config.yaml
train_examples: 50862
image_size: 32
parallel_block: false
residual_init: "scaled_by_depth"
optimizer: "soap"
beta1: 0.95
Rows from block 3, named by matrix and row number. Rows with one number belong to one neuron. Each number is 128 + 32 x the weight over its row's rms, rounded and kept within 0 to 255. All counts start at 0. Numbers have three digits each. After the name is the row's rms in percent of the matrix's.
# fc1: MLP up (model.blocks.3.mlp.fc1.weight, 1024x512), inputs 430-511
# fc2: MLP down (model.blocks.3.mlp.fc2.weight, 512x1024, transposed), outputs 430-511
fc1.682 096:120098106205128125107149133158069101131002143090110159143138124112147170072072075174161165129189156129151128111129116108109180118078100099157147135155155160121161128104133119095089108159168148117098110125139122079075133155087108126137132142121113
fc1.683 108:137117134060118176077142123118108106128058145161096167119117128131131097053085071133092117127091145095103148113116120146127160105161136181066140133167066168089087129094161219102151198123132089172137115116096130098113094091113186172163158117161132
fc1.684 097:104131006109128157133121134137159092104160074143086070129156139169123141135134120110188153145092137096147094101177191130106130138130148184098142157113131110118189149095134169156160142156111092141088118142136150163117167068139129157132113097141112
fc1.685 089:116191200095129110101110160090115128104184110096140167118115187131128097069129106102177159113129106147044084132129071147148136123152137093074137176188079141140112124186087129147109145133126109176122063116137152012046094149137120171172116136111134
fc1.686 119:193078144071121167128132068073169165193124090155124129143187116126158164175127148165137142098113055082145120147118113150126061121109115154108092126108149162055145147103121122126077166168089101231120176128135150155170155094112171165048126127118128
fc1.687 086:159068100077115144130126086185074125102093099121132212142115130140136119181141103124084134135137085103150136110133192070108129079118137216076070177198104111138114099089133146062142122099112123156113166131082174123132153145130101147169051126154151
fc1.688 124:094071140137102246115139143089179145191069116161086095093169172149141147101137158149181134117144109070106131103172130213152197084099114139142190105106099171109155118178152177102097148128143162098143135152130083187087124176137121163070156144139143
fc1.689 112:173155137188169116106072117139157122149158109161155116125116101151117125155147125120121108145169190186121111136151101110127191168121158153088166113183110176110148117142092032120087141153108139125086118098149139136140176103126118113135155157083139
fc1.690 093:147174088110128171193129117163134208134176123116165181124114143127137124127135132075115144114134177073129121146148138125159136145092142154120057132097141130110107091174160080141099118186126164144071086165176123162119102134168085035231101102107130
fc1.691 093:112071068152146137174189169137159101133133194096128178121116073159140116116141116074139145164129160103162129152127144101154172108169114067156068167085190125137090109123134145135112183146149133102193098161154138125129117174103148098162145114073165
fc1.692 096:160145228195123135143179108188084121137086130187147224112114138127113127131154173050069136142150106098074080139152181155109163164080131219154100091118212128163135138177122097100130067109086125103118108094127162110166151127109149121120152105157151
fc1.693 100:077103094138172166163142125140135135083159180114141157140176154152107099128109115160027141144120146101101076098097088152160127089214158078131086076116107138161110121090149080109122113105157152103163134114091179145072098139145127083119137139109140
fc1.694 111:146171149110140190099125205095036138184090124067124184089114130152117142105147124098176098131165182126062125107155130158116098139122071132095135097114115183138123112145140091084094096133129138106149120162154142186142136142125128105134132113132149
fc1.695 103:129166091116172124118174142177194114160143133142186078145115141159139116072099116115130141115149100129122116110152149120133137159088105086145123121118107060116128151141121105200157150181106060102148128142156143077117144126088153101120054103195119
fc1.696 095:155151154132131097152116148121141113113168132137079126137171101139155130063103062070155150149156115147170057086117098125114167161141089121071123115174149095102077164157143113112132117149129163118106086093187122073099143173122093114108150131096142
fc1.698 098:121167079140139100107129141108193099100121098142104181110167110167123133105123116136206124115165132166161138132132123111117107146129091088071095115132179150082168137163126093173091136138134092132101125086100108172160163149142155131114130163115121
fc1.699 104:107181124129123140131122112171046128170073143157105125159180085132127196154160128138196134082105115118100141144153127039116107152069115163172197107139124161163146122193092115079111130147131108169165127147074054073143160138152136119124121024110125
fc1.700 129:151100091095164117105167122127135119093130119183100138074132077089076115146129092110075132146125098148143126032121127122138168161091061137126109193131113143115144156123146134091200108141080090113140106165126097130138154150136071095129129130094196
fc1.701 084:124132045128115098128146177191194069113068118120136142134095154136183163104133126173130105137167120167149151109122103060142130192168091155145143117131091172116130113118139146182110164171171097106097112104181096175146117075164087101131113123089121
fc1.702 102:169103118119123163096137132099145137109061177162119077125130130166113068136137116215091095103060155093097151108122064187090059106130100131171125100074090110151051086143143099079153157134143094124145105085094123065074116165099158096147163171140159
fc1.703 095:162107128131067128165142149122117096148170079058152163100081128134128101135136114152157120166119079191140116087120118111146101131146139116178178168142149166174122170186079163124119135169207145116104192159126123075092132112126143109146140129097087
fc1.704 108:105141095168124187112141085155137153148122199135140110163174162146155165081151174137092189123154155145110126180163163089131170175024112110171123125074234149162129094144134126149143174187137129123140131147197120084139121129082117028155079048120101
fc1.705 088:182105190117137174140169091129127132131210060191094162134172068099097134098124126098130102144075064169116171120156063138105115144169173124161100133206137131118111134159125130175170121162149113182144121178086186056100150102116158123149091165138110
fc1.706 126:180119165136079114183141165161163168096049090166137087142123098146179132141147133168127142131099155122143104105141204141116071121166114194147062123120231079163162104148164145137104183141117127113093154148121096146114138079174138116113132137150133
fc1.707 089:196072100126144128120119162100111104059110138095149182147048141103128146129130098155105115150149138183110108146096101128134144184148099088127167203159119174125146145150148065083124168100054123170139124132255108203160145106154212106145142125111166
fc1.708 103:130110166106150128124128124179124155092140223144069114150122166127128170091162118106161107112196115195144094163103164115071119166099103141125072166136164145100142117146121114149128092164093143107120143132173179096175085116089137146151086146112147
fc1.709 095:161138129116114103114134116095169135100163139140074159148120167167145113128178154133123125110162091144102113119112129072109126124148124157156077176117079180142134196137092160098084147140137036084113145150116163104189159097110082138062093117168146
fc1.710 098:175092148098153117181119125124134110136104099120136109109180113126107141091138143072184106123184134154046137113148160144128091133099105144096151136119180113108168170240133111091109100123122137191141119117154134081118123116101134130125157125095164
fc1.711 076:169116019090136110089165096146143114090109116115094126093143095113143110093120143128131152100084127117143126115140098127127134093141188116152101167154166137131161114150095211150144143162155158164111136089255167219146110112136161161155099086109107
fc1.712 113:198170185106112185114112119123157131092197115049112145150146126095126098165121142133216128117093128150137117104155177195109091102136133150161187097055145081091162111107137092180147131113120151099152135168163139123072132137123148184119170161113162
fc1.713 098:151122177156136172152138084126112115180152119127131158147175089113192114118146140255111117169151104159168128110146125116074070154083176075186131115136147129170132148133145145141142121078138126150149050100142139108140157173124141159147117166100127
fc1.714 106:099097151136173086154151103169114149096128127103173074130140094156134087103127109168087102099117159146095115142172163146104089174124126076138182088173125065122127120189096133082110074091133164143113141126164104116167118124133106151094138132161144
fc1.715 089:130155172078161162162128122162164138165121113088108104143148170079118169095143166159166145140169109128138141091114068108147077174161121035156194156141170105118173133084090116145108158162205212163095140092182112070085142138129121112165144151153106
fc1.716 079:107107186147108117146125104140141149137129181102146150141128097115118104116134125185038099105132122160171109114072113174128097113058131094097118139074151177112155169128126115148106132141101139137161154113027152165094131115148130169120223151114127
fc1.717 107:107182130161128130144158150151086089078103142074087156093091128141094100088149083074159100114193104143098130099162115117105123129163112119170138165090118108129140110117091140111183124117160099103152139140137112115156161070091108098152107130123159
fc1.718 094:169078108178158135188160114140124139097114094090157119120147097109118089114120125107140134122146137156147138138184076150167161149176143103114100132115231136099118132162128141141190175157166151132122091126075084187093160118220159135175184175161123
fc1.719 090:132133110120110122174058104138129078059116115091132178102083135137105133114102142056107099159155117142174102126117124126160202098135130097073158119092172173091100179085125095157096124148103144120073148150228164053060113119062138084150108155100124
fc1.720 107:156130162196126123120180112111061183128187165165113193134138119136185068115127117096160061109196114068170091096139075119188127126136133051116128158149112148133125137108130118144183120132166136185134173113063091195077097166118110141115152102127165
fc1.721 101:099053085133179156138161111090104145090137108094154101126168103174140113175099182185136138123144134099123135161160139166150116183105078093115067135041169131150117123173160113118154122081132077076132120119076129099110077146149112115128255098110154
fc1.722 104:104153072094130187134136129124171092096123069100169120144150120125131140152077191148115088178141150137123101114147122146152080128077130123106069102172140068119145065183151165139085152128149095167156117147154138098128110128170165081089107164099105
fc1.723 099:147093111096134079171150169131128094132126094144097126157159174149137154096133113129145121167190100138086145044111168117130174077108083098158145151126093152083132140141067115122117125106149113141119121150133121120105098171169104141129144158143129
fc1.724 106:121156076160103114100156175119111134181109156125135094132085145128152129100129102132104159113101112134093065149173127155105081128151147142128195113151144176097149137147066121108113173166136105189145117111121143175164159102162144161139140133151091
fc1.725 106:191132115094147102113134114137180115160152159123155143146094115128164143090133145144191160121160148132152160094162100144154089091127169132130109159117063113142149142121093114093120171151147103145064128144116168124145161191125105167156206145153130
fc1.726 103:118121135139153156110135142122093124143146133125178139081076144111132158093112122175170111180120111114048094104127146139137181175114120208159147129104077156147164119211113134130132121138128137090082176159016134131109106144167125109128127166107136
fc1.727 069:164184109103133153132130087109130112189132113098139168133087104120082105091104143122025072142158130129140122130139122123094075119112116125082079079084114115118119083105133115167103105129154132153102142114111171132158123157126133151144176114084170
fc1.728 119:160178086106132068162088107137136129109103121150079106133101129099131116138095140159156163150147206158159159121155098129132134108158086099140118169096073096150188126159142133101165082155161071138103123081129115091099114122154080153086127114082175
fc1.729 092:168095179160090096154117111138160099136166162107167129124152128126168060167116095052208129152107112136150138150148127114140181103181178115146124109145112157185111112124129111086170119152117139165123161104131147194102096132124125109125192100089141
fc1.730 086:143197093134178128089141129181200151121152173136089155107149122182117101130129097014172174140185097125185127174154117134102145197105059134150096130119101080148141105186098124131151092070152173132111114136223147194125139119109097124099144116103127
fc1.731 110:186125107136089134098138174087121096166186126111078167146116057103099064174145102062143185132053141163178093103128152158172096140114127185218140108190155177157117105186155128117133067143095177187110125146166093141114105147157082056099069071085123
fc1.732 095:085112184119149113124134119081146129196183110102142186143134085125127135107123119165148151164175102138142165085115102108107104134134138163115185110181138132157157161136105156196159166090122138169186104138161100066120098136096102124156067137111144
fc1.734 106:153173168135104101143098133128185143088134125084125069139139140149137132124138126074143140103085109113181133144117091188179058168102115148158219153065132162098152096089106108078129111140131149087154115123145109061142151121086088090104150162144092
fc1.735 100:195134211111088144121162126080133144139149112114152110148093172115128140146101131148193095179054130123135129129111093146155063066115179153129126121077145169121173167104162092180125120042123067148150078164074139105108130163164133213139126134091137
fc1.736 094:089083103138129150172167157139131125071114140086118084133126182139102126142091105149053082129125114124100126142114127146113096157141135138146122133099135154149125107191107162119129122104185093124156102175148119153137093141125184099186129161109127
fc1.737 104:145107123172160138126150204138153113129126114104136090130110114125095135130143138021121154142151124142202086134156110186148170148072138167183176132134151167155114142143168133107133151150092180143149067125144105151104150120085102123126068062094165
fc1.738 106:110155135055148149094160075122136128128106147202106146173128136129117112102112076145196099123154161149088108100165146076102146125145129249121148158148070122103079164108134139098085170202135113144122179111092070047083147085146102072136134112122152
fc1.739 094:128162146102131113109134097111077104131151092144138166099098135114123146050138067101117125132158102117159102134180140090165193111144073182110141102052116094095101118107159132113099146153140094038136116157103136192124075148150173115131106111149151
fc1.740 081:153082084054130112152099156134199120129130138112133152114137106090091145098125124124000112104124103094116171143108127112115134154139077092109203181169140163105107135127157162110165100148115162097174130128126126163216097117113155086109195121131135
fc1.741 095:121147146172167088065117100180080144128115158127193112106106139191091080070099144180094129134163161107129115131090120127106131125106108191175079154103106118123096029157173090105126108150063159120203191150174135121108109156107080120113072132149101
fc1.742 089:150105123087121122188143179114080152129115118147144149174092152093081119152116179125132111118085122136160109106133126090138140077129142116136137152166089133163156171121152167099133122141139126177123065120092093132179081192167134118123110161124158
fc1.743 098:124150103180140169125044131119192138160175140139127195168121086096072134154122096103121211085163162100102161183120128166113127124146151064116157235169098114120154125126111141150165164101148144090059081156146133143137171100167108149109183181160128
fc1.744 104:109069109187109115115133155139165063060078106074139136136105145154094094102119108131128114152158105120122124157142116074158137133140182080090116126091196139150107157077187091143090108135164105020078082149144162138154095126125111084174115119078137
fc1.746 112:123096106102119114111116148171141111115104098218149071138093163115092071143120103131167106128159125207134117119148112085111161114118102144149178147106112183147096140132099112127088113151147108137074128119188092108126089096115174102110107071093109
fc1.747 107:150165150076133104102168168157144104147086155180153124115104138169128116115146099103135158106124082165110124109145124121122156133172138225107135092138127084085182112086082114137105133127196120091155154166121113160105122099105154100093122117116114
fc1.748 099:145124188171120150126127127123095100139128137191128157155152130110135093120156146138095107066110146137095126136158129120092108118066143078175127076147105200217117098168156091140099135108120142125097150119105109106105105137134100138139127148133119
fc1.749 078:108105072071088084144142116139146149094090191149108117028079137131121103152086126144097110154080087156091129123141152073096135069134116111133046137126086092074139088121146123078146076150133094128210162092184096122144081146167116115109122125127105
fc1.750 090:210073075196141130129182109155166129094149109100134189104090166169091132119127103138151160171090156130117147166113117091134152201173106051142119123174148125105194157158137116191058096151130167140091151075251093159093093107104166101156071147116161
fc1.751 114:166109154128142180144183138102121200172160117117125137125131131175120131125092166042115131120034199200156097114126215110142102097079116188167062119126121133171143139140120124112110136129094125176124139162114085123140123122118149132199152147105155
fc1.752 097:127078091129103230158118173148099149159147095136180141075122154152120137132160105095125128144086114141095130139152099054146148161102085043124148105106117172103112094140150135155055133151111139142132199131195159120090162108161118083185192137123124
fc1.753 090:153143074114140136137122137157088117094189132122109148110097091131119123169145156102148121158087149126116132186116112118177120132142110086193036161131129101190099072166111132120143138160132138139169087141255137152158120113147095111054086127119138
fc1.754 101:177132216167120160179105107177166174144115124084160117127145137144129157087138098193179164121198132108070097117089145126143143148151148100183107113119133167112129166161104187135146123100107149138088103105103096030103113121127129164106104129076150
fc1.755 109:174087176148094135082162142118149151102142118127143069124130066131127131130122090072255130110131136183139111149136140085132131153111142134184140088120124149136146167148162138132151153156141126159146186149190155199080095121055116083148095135154124
fc1.756 101:152090091079125080131092151171161181123128144067107114120150081079126134143132104139074127141206150100157107117139153083116165139107103077104112108122146109166075135157093137152101129157134132124129168158173122157135112097138166158150082131079116
fc1.757 116:106133066165156135174113106098158124121095157137165068127166133134133147137122127083060130097157108107135151142131135118110070136172127055168110176132111097181141093154147086141173107156123126149133178132030126096092101107127143097111165148136118
fc1.758 096:186141158179096104179160152174211153089053118114157112144107146121128103126120148162127147147142127196072154118139108151120093149120104074117101126094153132144147131122130127113057109199091128129159156134170120071132137037152165083114135106120071
fc1.759 111:173137153115099193149126142109178110185136110207102183111088100114148086100154102104211157130148162091140119164102089183158136130126132095077147075092154143099173113101133087170101146157119131129118136089188138215090110152090179103141163162107128
fc1.760 125:154153145067117136112085108097144126133130107113105141103142139097153156122135149054175118069116110077160136113112094060100141101141131136093182148178124137119120141127157159070082209133132143213109134122143132125066157157067109106184123105147131
fc1.761 084:138162061146132142088111121175130139112143128151112173112106081162119101128101113014167135144175089131151096108145114093101138153161157135112067118133097128117099116118140159132156162168093128109132090144220144173125157140125099091124107036156126
fc1.762 102:173055173098094136153133103040088143142142105143137129150128094109130145126133093113075146107097059108134114094077093119130159089138112163133020127158158155165093140126113131200095100159117129163142162142125139093108167112154080125094186127090138
fc1.763 102:126148194164161107162122129142120103080147183173068168131110074127106151117165099139064095140147119120127146109135087132147085101104112104101102167158125164151076118145125137120119044132145102129145010135092109159112078127116155162102102115110151
fc2.682 097:187128098124117131148161107098080124133205129123117230123125120194104173108176097079158158169123138155128160116139180100135192101180121092077132116075130139117144118156136104114102117168088147159222084151128067140095107088142148148141155137145157
fc2.683 105:177184140152140117125106111142117214112070155142109124113096173142154092120152127113136122134141170129120135176082129108157091159137118065126119177060137095125108189093138159135168152170095147146117089132184081148103116114115084122096172120125127
fc2.684 073:211103160084074108126113069115108132134121111127151183186048189160178145126076097133117134091117096142151097117151043091121185127098127115156127157121113114129113062187143086156124151135141120119142167145156102077138151123113088167138117112089138
fc2.685 090:130070121147110101123149143103073091125136133086096077114162086159133129146139138000136142145133085197151125088115181158085120130124155148130106114150163133121172150112158107090097144120117141134102088153138151120149136127114087140131152144119153
fc2.686 110:118169136135124127146061099114135192139129164103191087110131157117080132140116105079087169126138115072101105101104115132141108072071139094157157171134172142082137098101102116159137108108131130142117103134138180103092166124084170097124104089149109
fc2.687 094:120167182136143120144153140145136163159110116180162105115133131176154136133148109083147123129158155090130141135113139111112150110089137063138122078142156094089092121088155155191124140118144150122141145106139158171144188084141089093101208150071143
fc2.688 129:188092059126109178183101125089128128146137142141072116074119128166126183117126195097154141116096125154130126116112148189105138124163113191079095069119175100133157158102122150132148127072152155159173114165103199155105109097174147136120181149148177
fc2.689 108:088084136116177102145130112097155104184184098121106106156141122153140167153172171112092179144095136158127153166093120211110139128146147170102114144135113126134183161132115122153119128110130091246160079190088142058130106128132129088093191079161094
fc2.690 074:184104061123155108151100106170151069127114158159145151129136181172103113133102116140084110131120151159127089053228141050117096134150122172080213099121146157084163165147134097147156115154083180137105131118149107102104135115108176126147113135157113
fc2.691 106:102126144117125133112181166106130156182159153200138101143179124154113163136158147119078105133125105179083137093141088124173141135166117117107144124081107128162123129052142148000135137101110093072073124163124154238108153131125121118112122123156140
fc2.692 098:112158039110112079107127096115165138104103080153120088126142160167153180162105037154226141136146130151097136129155156094127108129162120130151103166137091070164096102114112125155106113101124134096085099134096087138129140121170118114104145108131110
fc2.693 100:079123087054116112084157129123180119138163125129093095141157105175107118150120108119094157123109190126145058109187172120104150168152099184136116142103099124139095103137094215079153159098149087088109139100160101114146147193115119167124143093114123
fc2.694 110:134106055120138111129080128132133098152118103120114069097090080202100119161107129094156109127108127128177107114077142255112115109130115176108133115093125119110097162088119130042102129096128143142114168149138165130136140096105133127128130110127150
fc2.695 083:137129087095149140111121130111157104161134116093124162112147140161142136158101105181157113110099118092083139077173136166101136110121120155069172065122181157069141121180143115178142121150092137110108072081177126153098098093129149170157118156146123
fc2.696 088:085109159095094111146171138139163082173132112098162077175118124098168081150105181150122098138167132080161116124128166186143054130129148109123188190098140065071153127118165110140161125115139123114133174061112100086093091111156113121169108100116103
fc2.698 108:130165198155128069103141149112110129158105120178151070139129116121139137141159139077090174123130135128152115137142149169138116124130103198162068149127159130123107116077164099083149131148138172095072061123142214024114133103130143069093125116162142
fc2.699 105:155117102130182123154146126157150121097205191073171114105108171073091112127133116056061151153210106103186081186127097157127115104092157064146111067107055090100150154043120113162148133126136126113119140134087106160142073113136131089109066163142163
fc2.700 142:101107128153146109173115132162175130056080106224174048108164134129130136134162157079083139121148122130069142141135098135144169162125130064159178119113106148146147128167096108092116171075133185147131162181119113110139188109162109154171179142117117
fc2.701 076:128125168108092128105145105136104121123087085185123161150084144110127118158169156171190095120106132089149084121155159142123089140129122135131088110126113140145138137138147124097148129145139097168142144175055126123172103143135168069122108138096135
fc2.702 104:077110079081171168143152140124234134092121121103129174099142162148157148100098138107143150116135168098148110089145105183061165174101120121134161208142096101148145178111145165147154134171176144127126151120126122158107084116109093101087117106097147
fc2.703 092:099088073117177126105105124090056080107217117127095152123107132133118078131132110189059117085169098167167099104101139204117074088136110110092193108096089125120137074076156133071101125140100160114159121108152108153128108091094133135179126113153178
fc2.704 112:123139152111185145173088154111155098141084147096180159140167138217185142149081078147102149140146137138085167189177100149124146134108123147087092127139120106166105076110104096123183114153161104106124104143126191124142080155133095100102092074172131
fc2.705 088:070124112151156147131107102142194131135163109101206101154148100107085126124115116087105125118162112110122064152113125138122143180181133113142138098042112115190103134078103105095140174107201125159135183123177084170111111153154171155109178118116150
fc2.706 135:116057092119127116156125144097117123137130103125102113129148118111098140080162167153127163157142148168170086096090097116128140159158134160158011077094170137117157151188106120088086162159122110134100141131138140112124160107173159113141132236163133
fc2.707 089:068161152073140108115153145117069145094082128166165119170102117071151099108081205095107143094119106187191146172108135102131151129178130125130060086164170140163176066132157173139124133151137162092116124090101116159138111097209127124189166153111149
fc2.708 103:131119108111147117115130139140066118169122098150091082134110112088138129115116129084074147116082180164141157075135098207147099160106138115126111112122112100168102099099182127176129110166122123089088083164082155081165160085115146160111078163129172
fc2.709 071:176128003134121162126144143129122151151128130139106154126100178155111121099116110070074127114093175102162121092138113053128133103138125148096192111134172144111146117188110090150170076178148171158093128135072060110136108106154097175170085121109146
fc2.710 097:141104110104083153132121167120110142113151153140120072135130133094071123126136096093172120129130078069163160120124092172202127186129128138106111136166162132101130124103137153130125138145107133130144136141111194142115153201083106139142042162129098
fc2.711 068:114141255141112149181124179106149067147138121150148126110148131058121120135120122151152138139103110108102159151132144139111062115122117220131088098117176127154136168158131143199133096136139124131092153091121183108110128159116104078117151141105104
fc2.712 105:119122037108154164104121130115103182130083133116159112170147142087138140112134115155101115148136141156107088140139169157096125177068140067139183131126095168138098139109100104121182145063124181147159109118116088184129098190130137138084100120149137
fc2.713 089:104159060125124109132112135103119174160141109066136151153112134090138159126114116075206163119127135196082072118137150121104121097169127109168156130164152152126110094161165161114111190178125125145167125105148127090105113098099159137134121163163205
fc2.714 106:144113075124155143119104118152181099102106112087125127113153120085103177137148107162163183096085056110109121101124073133107195130061140173091103095148189160188124138129133169161117165151140111131153131132124179183150165088143119160161134077103169
fc2.715 078:193111075127104139160140156159172114138177131119152155149129049075127075129133103122110133082071146140125070127158160105134175124134093216065130118104107113129113137155155122145169125122153084166157113090126156131086138114151147185181101090128130
fc2.716 092:128125122085127118104155089090118109133082101167157076112115146136162159103124115148153108137157200115036045111136141108115117101093141142107156131099088088085023097134140166127128180057131128110073119101203073144144120141118094141135122060151096
fc2.717 097:141109089109091128169125117164097105115080138165154111128120157180146090115092155171069101127119124143096166127107096141156121119150130077046160151083139138133137147159126142096116138163122155128096157131145161182141152156135129180199121160112153
fc2.718 075:132113007124099128155130143123153142130160130106137148103113139130126125129085092080116146156123154103142119102165115110120160128127132126111173110093121111097159082141128077136129117209142134105118180121111077105138153158102111176125170100138157
fc2.719 102:062138060143100116097142150161142097109134093147149104136052096090165125124082115103132087154146151095141112085127193177173087104179106154163255101152151120153118146125128092194121108100100141162133131117030071111126118181149170106138174092063147
fc2.720 098:116093098124132138039137137099162128033102131107153073121196106112117111078191117129093131147183184109031112103074151042133164149146111148170147119144079085071101154192136145163111132076157125086114119100222091083114173188111133124134173132119115
fc2.721 106:061127062128148081123115147133176087089148094090133089134108171147158132128131125119140119102141193156050082148126133166087110195135133174130109176111092116128119094081138078115177086155097146166187198114143138121120103179178111144149155047077109
fc2.722 095:127132125136099149110101138173108123113142083137081166149122154169155108124126096133126109137160139120138148109157098056152114137122098132137104175116115064127136124090117163145095134142108120092182137119149144122116093155130117118117120088075116
fc2.723 084:115130056139139124120111177132119076119128111086147168135136092094172062152098084142126109107090082137146109150149132114105133178148111172106091101167089122098148112089120124145138103115140150145129116107116111015100113152196122106157149105120118
fc2.724 097:135162119137125127118097122155097117151097150100189158123125127116112144178153135097114126113118142046192107213119163132113127110082110166137099090155066175082149150118080155121166076123085124196104116106133107106069128179159156167116139083133119
fc2.725 095:105127044170128093155095085135143136138043089114122091144113160145136103105056135141109107142155096120167112143125171127085123160177131122108156081147154170132066089160173150108138122129128097109142122077142114141095148117167151161110112139163111
fc2.726 104:077100131160138117137115141115105118112127073106095115123109092151125141141121157114112107109154072126172123109081134212135167100151119084101253062148089089156114113091116103167121090148131156142154176193111122141149130084104138123155144081092157
fc2.727 077:074139203126125099113099098097082102126138113153165149158162087127136104124110096219146107157131156140088133166094145134120118159107125115109100178156080128146080137119128167080122149087115072177125105131101123100112125104133163146113146153130112
fc2.728 146:137106115148131106130149136159171129105087127189142086111144149097160122101148155161089122155156211137178139143150090152110123147124108133082136182153140148125139150098143203126116111107146115168105143150142135141125122114163147174136215144129118
fc2.729 094:119119100131100134078160146073072129103133033123137124075109106134133113117109090175102105144090098109044055111136136147173101152144129165116241134156147107086100109122138133133123098075127101112144104093166098132151157143194128152180193131106109
fc2.730 094:134196081105150155122142172112066114139124117120107101155093199163135129138119166128106116108120213086165107095199053104157141107195120081165160112133147137115123152175115115052147115113137135162123115156087146129177123100127139131129140153084136
fc2.731 082:147143046179093153152148150138097147141128125118111201108073180174151114161126122081125138124108169069060182136140156130134081191131095195080132186135079081198065135060123152094109145188122148096112128091124069145133126151127115114150144118172129
fc2.732 103:092146098156119142132107106162093123164080159085068084098107117133105118133117155079115114118146075217096125128155137096095155126131132072153095166148113107134084139080141172071124082102116119119153137106137172084130128115128109110137184189118137
fc2.734 096:129101106149149108136142108107123110120204152136120131167184133081162172112119163109103170155159155149085186156116148096152173127157165087101071156118081167182128104138149096213110159118095144115165102170091154123089114096105111115125206125136151
fc2.735 099:151106007149082127173106088132128117147076114178094123135089129177169136131082115134165117146130109146111084122135118162121172155122089103157131188146110161171109143118116180066160118129125088161107123144171081126148089081120103081149140113068063
fc2.736 103:096134140133156116112144109158111119145171139156156151106089106138158125119111123166196138108150073135036101178093127178127102115052113192165101194143113158110136119193113160123132141118093147105153126133134147182113092147168119125135184049104105
fc2.737 102:182151054101106123110144154118104115146062161147157051151158157173128112150099072067160139128155155120205115102128166103143168104152135135058164095165092107130055104144126162086169159168131125084095157108090077160152167146154095112151159168132126
fc2.738 107:141122171161147113172096117145133102116116095144090093098115164130126120141123120092102109120102122132124083108190147068138119104116127119144071110105138127161117181121159157132126135013093099163122096142120111096108161080143106167068124084145128
fc2.739 093:118050113116114129123075105142151156144038125106111117141185138116143162123122146146070100099068060097070150091108144143055106110130118098162153167158096215128095156132110129128095140095153117084144194076161075069093139150149121118087168120096117
fc2.740 078:102108161154125126154146126118080145109086151143117089130088098162136124148128143165214134170118119105072106107112135150133143125132131182098055161074147149122098113111127158059129126124129114145148130163096119143094158099122103117163149126104125
fc2.741 086:153171075204143111153144133153140130156163106167101117121106088183139134114161073085129121151134144147079090164165071096096097126159112129152160066208136187153121184122118203098155161187158105117154152116126139181131157118108172166150080115143139
fc2.742 122:191081129140118114101099135146052147140152117095154132120112123092127132096106100094202163146165117121145152112145092070119101125151113104125158173158128100152162114173126063104072125139127135122113127131106124137151149135120157151157081107119134
fc2.743 103:171112140136141146156061148120140131124009110107057082154180091140129163134173137214083111149098160133113092104117133173097164179117123229111142139107137125140138153079148104123139123167116145078159124112128153118127137168103127157101131163152108
fc2.744 093:149135134141100171136180126132125144170185093151111168118125134107118111119155098081159117156107138120125174090133112092197165122190099183095126098114133082125138139124166175181129143148110098084159124135122139154073098145136119207164164082167095
fc2.746 098:129074103093159122146134127131115099135188115117091142170171130083108151134091139113086105113134157125092168123113173156145078170135098171111121106153088078096177135149139055144117097159129124182191063140088150034127121167127145111108112142147121
fc2.747 114:156137182139148095087122129083079115095182130142155114115188118132107135078124151107075127107172164118126083117096116151099091159092130141121085107152101115056157251096136177026096143089136139152097142118077114081098153105184126142101034181142134
fc2.748 101:124095119111146081126130139124189137132154146106133141150115086186148141168101124126085112187138120112094101128146146147139154113134117130155184110129134082099114131110110145120133113148159137095124171042198145163161159122105043122086118075141096
fc2.749 091:070167110169139128112158178153174124104128090142150075152193147128134126126149111096100156117136191113033138146137055200169177146161141117166145138147142150167129175071160189102152169164147125181111142171112132165097166123159147093141074132158175
fc2.750 081:158159087073129067167095144118107113088120157150137170096118156143172099115114227088097125121101087091124132098145137133135164138137127196130104081082177119183153108153148154125136096143135108156108129119121154123202105174167131154201151086113140
fc2.751 131:216130110145112158159067097119135120177112098163115049116125119010108151143108146111134128119135120185138089124114103051145165105152115135139139037151091144083145116144131096134112145082109119136169055140096129109130102092123108162155144168166068
fc2.752 102:193137153112125127086133137098107131148136169109157179146108131097150060134153177092128106076132199136142095146103108140122205129149095117111126087165119108118188081145157156197137160117126104155162081149067144149129087157115151109152072118189116
fc2.753 096:139147123107147140151123150123106155143125124197166109133132146162140130140139179109054060144123127119076139077182104127144115116193114099143158057096127154136139169087130195013150094163124128115110057147090174238102152124136139145131165141114129
fc2.754 107:104137100151123139127121128090092106091094115145146163109099131148155086195087117067052149176076148140112128131136142144115064163082159220131149158094157173104118141138152054100084121135091157152092094099153163107087115139112117110124150088178143
fc2.755 110:072194036156122114133134112133074113179126143122177200090067122133153144106075153120082151127133188134153128108097211148137075229169119067192117110129098077085125092187139072225083141104144204127036115162097107082122112158116100085094123125128133
fc2.756 096:125146152136131109171171145142094161127180148152160193113128089025092121166199183083131112140096174143150152111163116133138088120186102150075236128163174120117213123120155135195124169158152109150084085120048100116138126184104145133171130157138123
fc2.757 116:092167016132117100092188133116148138148098138105125104119160124214100122103153078095062122168125121098178134109167139118115137148139091183100084082141148061131066066031112146068134090116156118120136122139167159143162110186107097089140134072164119
fc2.758 076:142108097127123145131128107103146180131196144118093201103135113126105124120129090137103096140071113140145184135164093079157160132095081114057170142121152128136131128124146093153118090167134141134088146135076143112078106083125135158133089154119142
fc2.759 105:218116120138135145116159139083109194100075113176102118137146185108143151121121136123057138099105146164209156087146108173089179138140114109144195071123122176164163107143136089115166099146089109125111100145065102111168124142135122155148107098133098
fc2.760 104:126166089151146150174142114085145098133155125125141153120142118098096112146152137116098140147115148078091139100193145136102140116166119202104161117075206104080110081115099098165127108105138095138152091124104171105076133055134177136113136143122141
fc2.761 111:102174160122126131118141152118109138171118162133143111131173214187134117117160147191094076139116174094123149147151041124136167140176155060134153127080128190159141127144122203084120132134202126142152119180154111176146115145135162152117114215140149
fc2.762 099:090141159155142148116115108136131148164165105140197129130169082177145117142170198125128133154105087161182082112172151160190124104128149142111181120168141128053138076098126139104096109137130111098116101123108155115068179071153117078111161163128099
fc2.763 100:127119088135103089156143138140125115100152150090189089115146112085112093146113094093127139111075137113092114165134133147113174115124140133185159191127111224095160178115106122115097115121148128121146157121093208130135162149124158099166141192057150